Weights of a small image FSQ autoencoder: encoder width 192.
Rows from block 6 of the encoder, named by matrix and row number. Rows with one number belong to one neuron. Each number is 128 + 32 x the weight over its row's rms, rounded and kept within 0 to 255. All counts start at 0. Numbers have three digits each. After the name is the row's rms in percent of the matrix's.
# fc1: MLP up (encoder.blocks.6.mlp.fc1.weight, 768x192), inputs 96-191
# fc2: MLP down (encoder.blocks.6.mlp.fc2.weight, 192x768, transposed), outputs 96-191
fc1.47 100:075131097170064127195112132108107089087134125135180112156138166172054095099090076108174098163157192127184124130122149093081150127150195152137165197066147123094104122088158127142110163162090097145134116129118131194118173131118109150172125177159105147114089176123199137179129107128150096203
fc1.48 103:078109142111098171117165163157107151118129118126112092165168166149103073084109082155123100143169124123158161159138164178106107150142152179111124159062124066073117150111183098144128191138115075177122115180154129128188059107101137159087173186166128146133130177152070134172087130143118093184
fc1.49 093:112123126139200148134155172115127138129122118111140067151118131121110111085154157176130106086161186153103132094106109178083152083097101176133187062095177138108116085147155131102144133159077096114137118114146121107084176140087194149177146167051189097208164101162209176158115183125132137128
fc1.50 091:095089137111096173159140160164112101093133128184190109168121150170093061100096074122137123129149173132192169143122110149079140074186125148100152166048141078090130115085154123138121128150079079189158127163128132151154176080089104111162154171189175124156119172138181139164119140159139059194
fc1.51 097:115104090130159182087127159151120136172139116086086094120135088123122090141142126158108104115196119121149143117118176120176218112115153135064081096107137116141118125071124178086089168168074102114142129143131136158212123100160125123127177125106183121147174145140160122174139130147096087184
fc1.52 111:128145121112115130124169148158120107124170148150099114136180094166145124078124055158170142155135146190163145185124133159153147102181167189115079161133136066141160080152075044169127104131138149178056084136148137134094142149152181189154172143138180104225119144168106130097139108113123063097
fc1.53 094:065131079226101125143162098142103113129123113125126125097200143102123136115163047109152110134140173156130167161108165146157112148107106136149141174130154051109161164084128117132129171125133180114109128112146106129132147138083137091174123159126165145131140132160124215148107075125128049124
fc1.54 097:127166113115075117056162098162127147131143140129086149077116075178184129091119079076083140100137123051113162166137130137123125166158137183187171089147123126114163145145126121144143120107111081162075107191136140123160098155075087135090131152111116124124175063112065103097118112108134136139
fc1.55 107:097083159112099158147131175116084064065134140155148086149145136152074112084091101139174141160125142130163133169121118131036106080163147180155108141099161158098079107131163072095108148146114067168128132187116120139109180074099158214115115196133130120149170180108182153155113128171132110178
fc1.56 094:082130106180123189172089135157084138127153109187143129170145128199067082136110079121138087139148180118138115119104123156101134094154212168092104147078142125072110131084180136144084147135094131160140137169164154153130157093116111148177123174190138147168145154143179146161123182130163090196
fc1.57 118:133112051179150107105083148108137171175091085140141127109101147128146140131156119131152112174124151166142109161133093064086140160144151147148086156106132044132116107119134129141156158135134128163130118106077142133132215113102067102122142144138136146142160133172179189223081130234132104150
fc1.58 085:130148101118132129161163102123094105132116147156168119115051148106163128132114095103119147089145092102119137089161132105066115151135083090162075158128122125130145142166231072180114044074102077112160111139128202128093157136192115139150059142105120109106147077093122135179127178145158126126
fc1.59 094:094105127121126144178152176134061160096105135209163113166157172180102072146095097104132101212128159122148126113123182098058113105140170158089099160068135111094090113083167116128170188169095105181108146131087115171148161110081090141133129151155130149178154156136188133173103118150181089189
fc1.60 092:094105128158136166131151124133112111111067070165102100126095137110104132104145101149129138133113143152110107110064126108101098111116108151129082110114131134128096084117141134094125124125130109146089162114062075124113103119069135108130156140098102136155146107171161162192086112162126116161
fc1.61 123:084152115155110127153165083116097175122107138108094141153188153154099077131095064150158116176137178133132175087133120123093123128158131132102090159106173073137159100112115091109112154142104136132108120088125134201099165082134109101110189178175103140130175134146116189125124112125139059166
fc1.62 109:083128100100112168159094117159116148083142120123180143200161139157090071148084092142177095181168177143197166132111146117123121136170176146123085160084114087130113155109131119159106192114087146143161123144147133184121160084131101130149154175226172129205153149146146155164106102097179095129
fc1.63 090:096110142081176150207090114106070173107088113170153090116144103135178112130100149099111113170139112095126108173090148139020155085136171130194125148112145175126118119124110135065116164159170131134135138193154103146118084144130122195148145132084151127137107166122109125139123100173131116111
fc1.64 098:101159107172139123167121108146080129098149089086153139102088105157145110174113089101143129116127175174158135093099090103131095139130135114150133163118155091099165132123192162086089163126130169164109132132156104145104064116073110072133117193157111179128154118149113178113134130166160064195
fc1.65 101:137134074083091137170141122087115111112154104135158153127094149189065145141075106104141137162159138138194083132120154069082109141156219122159126121134145107121143140157146076157092175104154128238088094125080126207108149107117100167086112167154131122138123166108118162160110129143145101164
fc1.66 107:085108010133096159158152216132107122154105096165103113166130144153086124170082120101148106121139159164146146144100169169109077115154151111124123176100099060128110107151156108202141185071138062183122120116122131109134120121158107121135158181169097164140152180164091170137101085147157109142
fc1.67 111:139134049146128174137135178108114116149130170104125121095124154122094053120134137163108038153162111180152207126159156145130138150147120142096118147079150118075126185113123070129138151162068194168185088159109175178167188120158150120121117196127156138139206132122108175148126072164139114178
fc1.68 085:129079134158131123105104086131138129149187136180107094155165111092102120141094122102113103158198147178150157145142150162223119095074125202170149152118139154161131126080094146055146189164115241173132128154082123117141165115090139159157114193150168112081112153108150150152203122174099151174
fc1.69 109:089093078094135127146113111125115149129072113225181097147126146158106130167131028101149100145138153141157136098153185127105062132122141135123084169097128093064111124103156100175147137084157116208104101119090145133165166119119143104101127151183145147171149154168153151203092160145192090122
fc1.70 117:141148116154104119111156144153137170122136119120148135115184167162118138075102110157198140196178177155136143151130139129142124113164158174140136192105128068167180085149088092150132164133156131174069126141090161130090107084119063128132185165164126103169146161154116171134129155133129084095
fc1.71 095:071079140158113139151123133139068102123107142157119086113133084131087127095113105102178122177149176121177141160114111117080138092132135152193060191113130133099081123087141163121143141128094107164158120205132139147163103084054151208145124184157177127179153173103143204108106134138131092121
fc1.72 103:136140138146145117147094144125146168119174117141157099126152139182000092110093062176146132130149149137116160160123139141107113123144151182096084112110148054153167097152121114159176147204127119171078131154071129142121124090177093128111123165153148130151124114109082124106094119121157121130
fc1.73 097:131106114115134179210121151107108135147127086128089061096102158160144091130137121092110121130139106170096169118090152150141139110140148137081174068079137107125160135159224134127181129113112120178131126228122095114162116126105157148126124141133142176129175126142167157152140096110092123160
fc1.74 107:093148080102111143146176091104110172125131079168173159142079165136124093141089127139120080192138176107139088127080174099084160159131151159084179131065121117119122157120189140113156110190134123090085163119120100187123180161146112150120104161175158181141093150103190119177125173150141148202
fc1.75 090:052081119136106165162138165133072137116160110168155138165130146179098071121095100089158103158148150092154135132109125127067118138177185146125137180082114097077113107064141151134103153150113103141150135170116118157179134103075123168148161119197120167182176138121153120160091157112134070152
fc1.76 104:151090150129194113157085092133100199082119106150153076126136118173128129081096145075109117103129092147088178084121125077140103152095109108074104099108099143156120021142121113147162089165092120135107142157111118143122134135114140169108120096156094142111109143112130124115099066146152194113
fc1.77 093:116114143165111134129164105102153119095124128104119093169182137108130096084159148157114130160174237178182174126129142132152054087133105160131137116118157126157109148104150160086172162124073176129132111081108139163112187118046157136123142179160144132140084140156182138127149147188133141164
fc1.78 096:122108102110136123196116132139156135141177139163111146095087169130114136116121130129151095140165151102164128096135043123069124173071139104102141116130130140099135138112123139179135119112154042140129137140155162113135133138207070130099060207122164092147144085073090110144144147177213118108
fc1.79 101:058119100176153136118144131143110134086110072144125117170102084128084089146108105146161089114109157130146124112089105128120216132125116137132137114057109129110094110122148142118142120157134147151113176102083111151107193113076105137163159121122100157180206145142203149177123161084074113127
fc2.47 065:143109131179095136192120140132114065116176085137165098132121172133112087142101169121148115157136150106106125152098094093070117103162156068153188149100125219092054155131176131175120167122076052117094161107141117137116126085083071119114073133147079141164095174095160071180096121153138201134
fc2.48 069:101140101108159163094127171090155183128114109116147141110144137115047087122144084155109134130137160131119109118119148165123190119129161105148121128144121110112072186143161138167111147163176106187076125092095110171129144136061088124099120185108097158141093172140055100142111121150132154145
fc2.49 106:101160135131149098143163040115086118127172136148145200100163109131144131142098118081138137118101079108188134143143203125172121151128177111146101191131119145116138147082114163138130118101115114198094127119218109107162101116221094087114088153172082136147120137142085072134146118119152095070
fc2.50 056:126084094127080144162104140153101113159171104171126117141151099141155099134132135135196127118144079138108140165123202070125181123101125146102108120138107101087107112114233135146139194156153077129132123131133128140123110107096112145106132124100173126149120162089089060226110178177162131164
fc2.51 110:137110119178061132165147133161070089119146129157160116168121210124168125110073152147182145165125152117130095145112149118071018076146142127181171125140120088123114162161091114132129121104134092158113135100113126090116130146104090123075158159154072148135165128161129139125124146152190177139
fc2.52 157:137111145119175126081097129098077147134095135135155085083131158153160150180182182069044095073127084113059157173139145131089155133107108106145168090130146133157090148116161139092173194107131077098218131148127124083125132137085165097140083131066153127101147069090091094188110134178130172142
fc2.53 075:181108129075138115044131105126136133125120154090099126097110079121137159106111170093161196114098099097089100146122137150111143132090154115054113062208147179152124113143184159109128118129163136118142132118108151126160109115105108110121137065134131094062135123084081124180134169081104137165
fc2.54 096:161143112187159120187064209148110090108078152163152109165155137104141091122072113094141117167112117168117045084137055102129111113117100085117111148086144221098105140134161089148109112073048149112163135121106148119117133113113139146144105094149147152110140163142123124134120073170146102146
fc2.55 119:101121086209118178147110218152108135129117114160172085192129151138104080153086105153160106151120124151100115159129130097070132130148108112136144132122115067147077170115160120151121206129093076171086128100070136123145117062096043143104150145158151151156154183132127139232096188188145122161
fc2.56 064:111117140173098164120096173147107081111126118183145115196134129161094084137088115094117131132176187111093118134135106095084165143172152120120106115150129143101068140094174128183109162171097113127109131115092141154146179066087087126115140174141112145145089133104122124198141116147147131158
fc2.57 132:132168095153142099123103123131161108133144103109124180124076101130141146149146126101205130134131137163186178091129215124193104163123118088118150136141105170129136083147152117132137136089144134146133139096148131147119129169178144146084141092124081141103115221116116130125142107147153135143
fc2.58 106:079115124170184078124157153148188131155114131083108107163171206124084123153144162160135139153111134084126110124147135115145145107158158126098147163152107125088121124135082156171139218159152134105080125085133131133152113121027123080129180133149133118192109142146123091137102103132130149060
fc2.59 049:125090104083141083133159098155141128095125101119128084145177125132087080143103124115167142152112108154112128167115169178074190108131175169109120118143130156102136165156146138129124130178139090183101125135144118106126095094067099098132062125089192142166141153111063055138090112197151182108
fc2.60 113:142118147106146105088113142104176149115191139150142172071138062139105112135121104125181166065148138106092136143111166069125150119082142102181142104165154130125138098151176081115121138143160106143141133126094105107124107125090102112108123202062128158118176084084040167152180133166155167144
fc2.61 104:152093136124121183127102082124160127130101139150123114146170131100108133097110192177112146140176082059110151127136159085107154097147145175060110080162132123165105124147152166121145071199131123116111119089120138111155177089116143115128107129091078144131159122104184071147151117128112126121
fc2.62 091:064090105137135145151124093145087148135135126154136107151180161143149074106128076141153080124150127098101140176120161092089123100132111126188056112079145077086118132073189156100134161162121126193128135132099137116165120120077093138148136130166149143198155114149150130193098140178153084154
fc2.63 089:142109145178144144115119132081187133146105160117116158124102139071095153142163144141161167073123155105088162094158156128164140158119080113099110057145142064096183090110139127163121167095124079125144100105107142115156166143150173117106127134114100130131132088165112164156217168096141143140
fc2.64 081:129082097155138136174137113183103124116086126175132050180140149162140117141139112094154135146148124080059106136135191153016131083214185119107116137148113129100103140171126114212149201101126062157137111092080144142125142137081144116165189070111130137203163123158173086196069103070134147085
fc2.65 076:170103129161097177112156173141115091131106132078153103175143126058128119091118123176178136129122160167140082114104179163120151105155074108116162114184139075161164167127106148170053143116123109153169133147125106119144148133074100152097154125105172129129202149072104112168106172135125150094
fc2.66 125:132144146096185139176079106118133140108128120165139142127122110184097103095161137154058130104125047095075092136101111133122198119072143157113137067137179089147121103106200150106110078186141151140083135166105114154103163122078141104149099114081135137134156063113141109145126228112114108133
fc2.67 097:144115071195141099129154162139096140136081121173168128128085158132173102116146137132172106157182157143120110127124159094115126114124183076142071089152125104096115133124173150184114161135115090154080119096100134155133182130115118146129141155177125124138131176144089144160055131175166137187
fc2.68 097:140141140138140133117191075146116101102088136133137163126115172094190158114164137111143183071064104064090133125115093175066097101150156078094091134169116125149106184112140127161127059102150081128165126122137120125133130127168100087132128049111034121085175108111140097104091122091123140107
fc2.69 064:142056130124101121108120127153118155122118142135136059151198182166124115090128172121154134149104135095102061170133195149101144088159141144140148126181149097165123141118120178166161169153148079099165130123087136111172167108080105122149148163097122112176126137118131113177128171114107167094
fc2.70 153:088114119139143163123102065129084170131116119146156099117108151115175128151171072102064096078135147073104105068127134136081141157110113132098142114095128119105090147068200144085101095165151135128148125114149118146159150159076153133111113101112159129105172028135115096156065185140116115240
fc2.71 136:080110105209148157126121148157085151112115124182154093144163140170103055136091112132177103189134138123137131164129182090067131112183168102141126144099136086120092144118156143176121197133097097176073126085098137144146162099075083123125151163162135147175138178145130142210095150161126133165
fc2.72 098:193129111151090113156118074120128148130118128142165101169143100131177153114077116110113165200135142129084104139135120140108075146152141096162118187155117080198107087172060075149167113106150099120130120087122141135116170110094097152145122138072167138183093089098099128106116098094154198127
fc2.73 098:167184129187141090154160137123110113086151145119116137199135110107079097094136148153177181117080198193098190144142130108150071123117099157110100141158115123186135132196075144158161152086068129082084120068152136122081135111095121100135154163148152110139181118147131104138128121105121156097
fc2.74 090:168129130089165073136093092119165135123160118168139102138108086143096127060202177148068157068129106152107117134150194152136195117091134144060143101148150141179115144189157158128146091182168132140140109149122121165115183102093173136124081118108208137097108124126126084087117169146117121126
fc2.75 083:089097121144172143134096136180097196123082120188141097166157110176100067168109090091150124134103090116131147164134151110057126113158163089114090162137121151083044144078190140170158167173114093147122124135153140133148148100098136129137159094135096129152132158101142094204098136163156144167
fc2.76 112:158159147099158123133109110129114163125144132104130218105104168128155124138169076169090126128145064155173116119132140170208161140119145134096165123079159076127104145122203117107081081099160202171132131153184108144133116164115187172118116179150135144132135077148134155041170175107139104153
fc2.77 091:089164123083147167128152063138068137149078145102120164109123120134156107141121100152163124106093073156161128138126139165089135136137191144087056142101118098121123133077105159166119041120165124185117124171154139133165184162252156155149160061076102129117160121118119160134121170107066089101
fc2.78 099:141166118105169136075126189135115114127130089138119098128154083151136100164163164102142130119171086160053160107107140097163138160136137087117191089113115117173205109147080171152128195086117161082155153138119114190129123080086141110073192115079082126106185187109083111126122106094135166081
fc2.79 092:092109100151142090159099126131111121136121126145086114158140075155140078124132115139202132218110132122124117182111175118095109103148117063141080120150141144127108109085174115174125167132111145093081131092115122160136145123101146117114129112164078138142100169120157123224122153121164146134