Weights of a small image FSQ autoencoder.
Training: adamw at rate 0.0017, batches of 128.
Rows from block 6 of the encoder, named by matrix and row number. Rows with one number belong to one neuron. Each number is 128 + 24 x the weight over its row's rms, rounded and kept within 0 to 255. All counts start at 0. Numbers have three digits each. After the name is the row's rms in percent of the matrix's.
# fc1: MLP up (encoder.blocks.6.mlp.fc1.weight, 768x192), inputs 96-191
# fc2: MLP down (encoder.blocks.6.mlp.fc2.weight, 192x768, transposed), outputs 96-191
fc1.373 094:101125121124156121138117177167120149135092168100179087110138150153086125100109108119127131121156110159142106158142172112092110126138155137155133141116122105144137114129117137146145122133107138136120083117097181154150143100165141149126142117111144098128119150119108134131105135107109110132
fc1.374 105:107101146128123101125127139133138111098101160146160133094153144139086117109079112139156138114117137166157104116151176138125112113137145133125122155132108158108145125109132117131153085103104157179130096107116142097163200126117123135116113150112099141142148131155171181173112172079159135118
fc1.375 095:082100114169121147176134151149077142113127102136131123143137136182113089133121125122145111181142178098145128130126111095118146116166173159091136122082144132100078129100122141191131142154132120135115141129125133151147141117111122136132140146152125133166152150125171122147099131112143105173
fc1.376 102:138150065140127125133114114131128128156131167137122135169140111163087137159110084121174120176141139136134142125159142112126097146186142122137112109124113099139152108154109087140130143097130123159095059105129166159110145128161119107119111144132092103160105156155111105122124174104105097143
fc1.377 094:106122121117130151155095111161079171127122130127157122159161181170149112119109105135133109136171119134119136141117158108136116113132132170100109132084102087116109118113192148142124134141148119150055109149132147129124147121163109144134130123147146105116102161137111134149098173143131103188
fc1.378 103:139113137139160144126090096133141169125105146152160113141125171176121114129103095124117130118133134101128145138150140108100104122135170113134119089128108077149112118139124110103129178180124119096099101112074142121152118123126120140120127131134102123106077138126136128143128098171128143184
fc1.379 099:108130107127108162161127131145103144127113123162176144145122106181088116138105066117133102158142143132169142140128118149111150143145182152124146159089116097084129123097165134118112148126092136130168115151126129158147148113086117149141136152179131145160134124141175140154102140127137094168
fc1.380 092:107148134137140111127118101126138156106163117145100127131145125117128107101096099134147144140148140143151122159117168106132117098109154131112104158125179142167161139142152106133138122122126118185059126104107116151096143089123125140129141150176156119134120161138145125140128180136130082138
fc1.381 099:106107104130155133162104140141098126094112123172165124153147113161085101122100117085126116157167153143192124091130115089115140131153160142088093158105129137102118116097165095142132125137102094142123107137118147182134154125120149161105132155159146123147115117145160143142116158145143098172
fc1.382 112:111131130146136126159138162166119129137174139160121112128146143151122109159098133141121096161140128116150119143143132132130175102137168140110135141099172148095117138084136167126127144159080090115119106100109143133143093081156078119163131128145104107111133156123132111129128131157179110133
fc1.383 105:105121133159116132146147133152080108106149138140092102194155115155096082123104116119183116149144123143182116164120109140105130096171175169105122120107128138092127116106132117126115164140090093125104114123157130155136115135132151158148149152137145110154124173129100130144105146178171101149
fc1.384 126:132141140097159113088150111115111160132154133147112141135130121148118100100097134125136119186106129146102103108134116132090123129121122132166161110118118128151166084124135135084139091152141121162077133178159139116139117142159141139097113113117112129105094140118123118123124172101114112216
fc1.385 086:117144096128131121166116135127153134109126101171156139155123133139058120164123104137138115170140176119122140103124123098103091150163123131091149138096143146115105157094134133198129163130135169181108126112106124178116148131116147127105131119177118118149148120143152108160093161160133111189
fc1.386 093:114129121132078145168139130123093133094164121137137157117108159169150110125086088133122128151141154110098121106138149096099166152129131134178118118123126087121128112146125043132111136141121102127092115158103129179120152150082097116129136111113136145126150120142136159142152103115135168156
fc1.387 105:090120092139105143155150143130124144146115123136150124145098160169080108158144115135141093162128145107177105155110116139108122132173165136163105153086117064082137105116149131178115145094133063172100132118142118150147134119127100130135130174178146130186148129161162152177119164130163102149
fc1.388 091:156116144143131139120173103077155144126138129126149130124076114138105129112135184151135134149121107177114141121143119111094092144103127100094127106118100127140140153123200152202179069118113098114129101104134133146130149119140110175076110113104167143115137123101117105147124129112143146127
fc1.389 151:142127134120126104127137110123128138132132143204150134119145179173135121185101134131115124132125122133145112119129158108141100129105132136075069113118131138141124137129101125122163124166111150121102113138104136115134129114129115101106108131086113120106134153169151158132144049114139142123
fc1.390 106:081119132128102156179136099112128134081134140123111135143146118140095104127108115131086137119144173114127110104124118094089129105135131125144108126125149162115129124113157114134154084159148126137087127148109129175133157103114125150171126121131139132125133099110143096117142106118149120162
fc1.391 093:121088079119148135100124107128093137132120138143132128140133128156124070130128127116156067148169107129141098108142125120143125116135147143103148108081107140133127126094146163085139130119104161195110111102146161153196172121145111122137121108138161121151129122144155145172135127114157124177
fc1.392 096:115144111139103149147129133122112143124176059159179154124068148169117138140122108149135134155145146088144124115090096095105122145121126133111105121099131128102114125121131129165124137114145089172149167128125099146121141147138102155074121094157123170108116116120121123123132139128152125149
fc1.393 087:139123092123117141146122110115125136117101126148136142117116158136137132142130099123131144129164121120106144140135192078101113141131135124160078159129110124143149166151159094164133133073120134174126104104122134137114175135147102107118089162128117133160171127155166150145131125149163161122
fc1.394 123:092131135117119160126132111113142114108123119157090136124134139138092083123106106127123141154129143086117168083123126118135101113168120183109139142106146103139141073140114133117158095144112152135101135132157122134127166106132099133133129128117133152180130090135151121117106131119149103148
fc1.395 100:094104138166102161129138130136100122106091130132154097151152118147098115139083114114147127127133151113140136129120153094122127098157115129111106148108145120119119110091149135138138104125136103144102126140138126141130136075067113145171135145141111145150150158118168153123094160110132127148
fc1.396 118:122112134152133122108130130180075125148136157116161063112146081144153117128101131065134113139127119157130120142137114137050133078148128138124155155117133120110153111109146149084105131154084108138143104169153160110164119123145149117153134100151146113117149119137143120173100149118130089138
fc1.397 107:127099093156157164107116130142109142134113118124108060137139092140118121134121109116112117155130163110130141152101132130128168086151109162145146133121153122113163075136147150121120156119120070134095130151106121094127119132155153137141152083115183133161135125152147121132089159148103047133
fc1.398 107:113134114139111167122168145124156145108154107144115149130117114158064109119126122148120129120146153103137162125113122096144105111126149183138147138121144080126156135147168133156146187131101138161039167116147118130102138112128089093135129139125118154162144124155122125134100109121142101121
fc1.399 110:091115110125117159127150135141120105126107122144139125116168106135100120121120126147148108117168090137134146185134187120161115114107142141085105095123134125104117135113147139135111200114103104126132132130137121122145150099150116102144128157095138129114106163151143153148129098102162120110
fc1.400 090:097112123143105146155115131140074137118146126168146103152157118214123089126080084104168103140160151105147118148121103104120177115178176147132099142078131134114126110114109102141134134130090103138108127153126135160156132114120139142142157134157109133145143169146137122148129126118136093178
fc1.401 085:135084124110107099125163087116138126168126136099152111161168130111099107109153116152118112156151119123136092138125189093142130118140136156119157126123117139115087152102125156069110142186141129149107123130054119130176135109139109159146113112152142091113120137121121107159149186104155139161
fc1.402 093:111142117161130103119109071140157156122163104118115134139125163135075123123111105116149127132141086100088105139120132125120103146123138136146110114139129134116163108133092123144136119188122098091071135127143106135132092143122153141103141126135110134141157126119090087116138082129171124118
fc1.403 118:152132080153132122135126132168137171143114137142164151122133133141090110174120095138148125110113116148141143124147126140153143141194143088135108131124127110090154150132145126169131126107094137148140093119127162161107115112127098099118157130177100134139129129131115139146077123136175096123
fc1.404 089:116110148142104138139090102111155136089130110119158153098129167148152125110115098118108148130128136106080151107121141070105173107149111169142113111128150137135128133124128101123158089214134149158081134174097107154134159101098079122139138134097135134127138110095133106122160125116120119157
fc1.405 093:099111079110142153168135140121105128098144127139196093146113131180098104106100105119149091186138155124142143134127149109111132129139136128108166126058138113111117128122154112174134112127129119123102112156142130157145143139168133154131119121150144135135152168148155134138105103122178149154
fc2.373 113:099127137168151162096137159103159133099103129181110102118124101123129125170147157137141120081104116099111109097126133132106113115150120088069137087148148116133103119110112179144141113130152083102137123098163122143143139097128142115131146128078107153125176139120143117127156129115097100162
fc2.374 097:116089160153123131140120187146127123094162138141104094134099074142138125165121145097107149132140142096140105082140109137125112098108118125115124117173126169114122181154127122156116118134146134115118110135147126172142087115131118158124114076124142130142128119087138078076133121095080156186
fc2.375 063:098096098135130153151127136155098124118123121153164112198133163130131113166094132115164137145142123133131129151128136120071132114134113135118143126142121130088064161137173124186153164173117096157076131082100135144103143126102085116123120143147105119151140156133122086191094139163157144156
fc2.376 135:170105126113152127115145111118137161139102147100102109108138151078152129121146157111116134097124103113138141132126162190119148118103100136083092131153147121112136124106182188119131126143120123124148119156096125121139147130097138115160143116139135120130141104098110162143131119133154135119
fc2.377 073:118121122121108153100142126135161148147137120172101139094120157140137143108161105146067148076147127112105132118125151142142182133111146145126137101162136129124076149134136129113141113155154164077081120152106133159132171099074088119124176107136107137149079111182149109160167174138152136143
fc2.378 088:143121087155146119138132151140124124124104117155156135110139121152109100095145116142109137125138136083103127140124141107149180121117119113129134110160128086133149147117185143137140142152132064193141125116117125123161120128096113105120130093118104146158081131125104141183138096151172134128
fc2.379 075:126103117138101171144123119142099120138123128153130092137167122144133092136124105084151117175142111128126151166140124113064113131152152108130138114103147148106110119109187121116138156110144109141133112155113147108149161132093157114142102089168065133117097122134140097180133118154125159157
fc2.380 092:092083124125139157136140133157080132148116132123142098164129192106152119139196154105128103067137167128107123128125148139083129128133105137119115107105135094067112168082139167157106165177137075097147126132126128135192129142083141112116143133130099153146161090141118140181102148153137160145
fc2.381 091:112095086174119156148138145170129142154158130176157087145156136135099090134101139143126116155133174126145116143128126115094119101161162108158142125124121109108109166134145135136121133149106104129097119085112148142151190110074091116121132157122120137135133149158124123181124142176167178179
fc2.382 087:120112128122113129093143153096101166101065127129079127136134119101133124117108143089165139094073153146054120123116139125086105130119101073153094119151123143144115121130142130155176136133143090111149142088122129138131146136076119098126161122107160163155137151118135123182103109123139159119
fc2.383 072:115114102155106113127141142161125131118124120151163135146125144128099109112068120115161109139146140126131135136122133108142128134105158138146108098141112107125088155114162144105110129153119143116089128114082134171148145110117080151109186149141097159155129181147120161156144140133138148171
fc2.384 118:103110125132107159109131132114044128129102113127164108124137183128186106156075135137126106111131116122123113126111133131147141117105119158094132123101124132121095172098137155167108121143089100123138148096096112147157172117171095116114146107124118121160136111140111147130129130128127169091
fc2.385 064:124109115131129127124131082174096122135131129093101120153156142111138104097143115121151157132122182155117140171123158157154099108159150118146116102139141105142171120151142116100077133119136102068105132116147139119111121138127126112117126145086123113171156131102127129105115110125100140067
fc2.386 087:119108105140132107096176159164134135136112133124150104106145068132149109144110119106132108161147118129165080162119152139113160109145173111108175126153138127128147142157143147136144161145110140139107130104113133112146108165093105163125154121106140110168125143136114102148090158124139130126
fc2.387 087:131119134137095161131145117141121107120166136167157113153140142146127101144106114132121119129140131115105111168124120119086091112156147124156101133149141073131158131114143134167117110130140097123093127121115122126168126107092105144109122158150131128158150088106099121104115103135150151115
fc2.388 109:079132115137143149133115118148084094130142132128107156124186116153161112139142085120131093111139115120132134129135129131183148114166147191147109133070137124066099113108071118135102166101086143128130140149147132155103121142168140139157159157144140136182109120148118119110121155136124092092
fc2.389 155:121084172132114129120170154154106132113115168129097095115138140161117087141116158132130148091150112095116102110156138114106143090125154172148148103124105154107158139112163151129111133139098117148153101123125159123190122118134132121148118110098113132135142115099076090105117119110130137122
fc2.390 119:153121139163113131070123186139131112135117135160133119153106122122127111127105126135210131157125143106154121118126122145098085117165118057119129179135121144144102143152087127151123187071113114138172125093129133117132086129097110111125130128123089128137132171140116106155139121127130144133
fc2.391 079:108115108127153111127091162166112163121130129134118108141148156155126116099110118131130132132161132129097113151133122090064110125137173128176071117166117091144096122130136114149155172164158109095089118122136142139127107102075128128144130127136100118134160139139109116101106124128153124147
fc2.392 091:126104152097163145126148147134137141130125142171061102115164075142138118134155162128119149100090130167100128119130122154119155115140130108138128088142132104156150123140111117168158167107145181108133114130113140140137138159110162119145146137044146118147106111125126127129146110131073119116
fc2.393 091:159106086156148141107117148128153131154137117147171099153100130111092119096129159096118132149091153136141135112136128191117140120168140150112186110108117153122119186176110144135118157161122144094126131113122140134116138135088123089105154095128112128102124127145111117155110160127093152136
fc2.394 172:135112135130128113139062165137138111150092122078152100132119162119135117141125160112183105144116084135122139147124165155063109122130109097121126137123113125131128141129157157134139177097110097112132131121153135133134117129116105132130115088132085109144142215118165119199082124135140151115
fc2.395 109:098110113169113134082144183137102123128114116186159100157142127154108103143090117123168128136125134137139133137122160099103106130156125089134139168146122098101112113110112129177132151108113089181109127116097125141139136093071090135120166143145149139167156171107125138188099136150138137148
fc2.396 166:148156108169091122122132149146163114160108126148128129109097152101125126125115172171137112149089160131111157103124107107116103127142115106131094131151124172151131155118123143150164154114100107084170133104122133112135081101098083103129112136160110136130119140127125120157136107136143144118
fc2.397 092:119172140105158126126088135127135125109123155136146151099120096101152118115097112154153126113097094200156108138125175129086121135077151065110129129137137200100141122122135104145124169106081119087142118130168132136140109167121151095129158107122152130108119129129126133134124125124102109138
fc2.398 104:111136131195129108110132123136125152116155118101105137100153119142127131138123110118182119167152196126153097116121099119128101160141168098143100101118144111153142070124107116159109172123170177117118129121164132125124159129123137116112126138133107117161144098146108140118168119103114122129
fc2.399 091:189086117118106121133113147112132105132125137107113083131087147152123120135107179103152151158123117082092146104129149121123166078138172121138152093155129102166110182181098152149139137144139153096151129136108130172134152143111121156086148158121106151163153144075108128129125109133097177140
fc2.400 060:111126108163143111085136140145110147121101125144152140156177128132091084146084125123171123137132120117193125137122114071141112112165164099110097146132114121098076138126126140160145133128107140141099133096087134159129160100106083114108145151173103154158117185110114114162112104138134134136
fc2.401 101:159122134133112146107137134131124132115171141158123109108110162129203125093112159144097120091133164105091140143116113149101155096113114134151089096143153087171135129136138120134146126155118139095125130113138118128135148135107104103123154131102108140195142056168125140154109112155150149099
fc2.402 098:165131143108121134115119177119102116107126145133138135122129095153180163140129140121095120158095145108113106119132069123170140134142152127125154100106154123147142165138134135124141094078142173118134126138106126114117102121115104114124079139134111144154096103132161122052152130130138131120
fc2.403 151:152102157091146109162144129102141138133151125105098114149104172102147110077153165101092128079136139104141136100121117126111145130078094146120125120126134130123139100120130178097128094167102116110124124157075124137142164142061123129138118104130121123132142108148125165158118111115109152125
fc2.404 111:123111138159140115130131151152112113116124141149174100163126112150125119153101122117156128173140132127182100129129116140116083102193145076125160167120136128094112127131129133136106132069138136182132125066147134110130113124115109116130129138174094129149118161154129123119105100176126126135
fc2.405 062:111113108162108130153148115158067104111103100109098103232141104120096128112112105097143116160124166152136124147108128102086110117136118128133115138139129088115124148125129131113114103176130121148121129136137117129117139112098110127127154154201150117143137166131151158159091122127129087162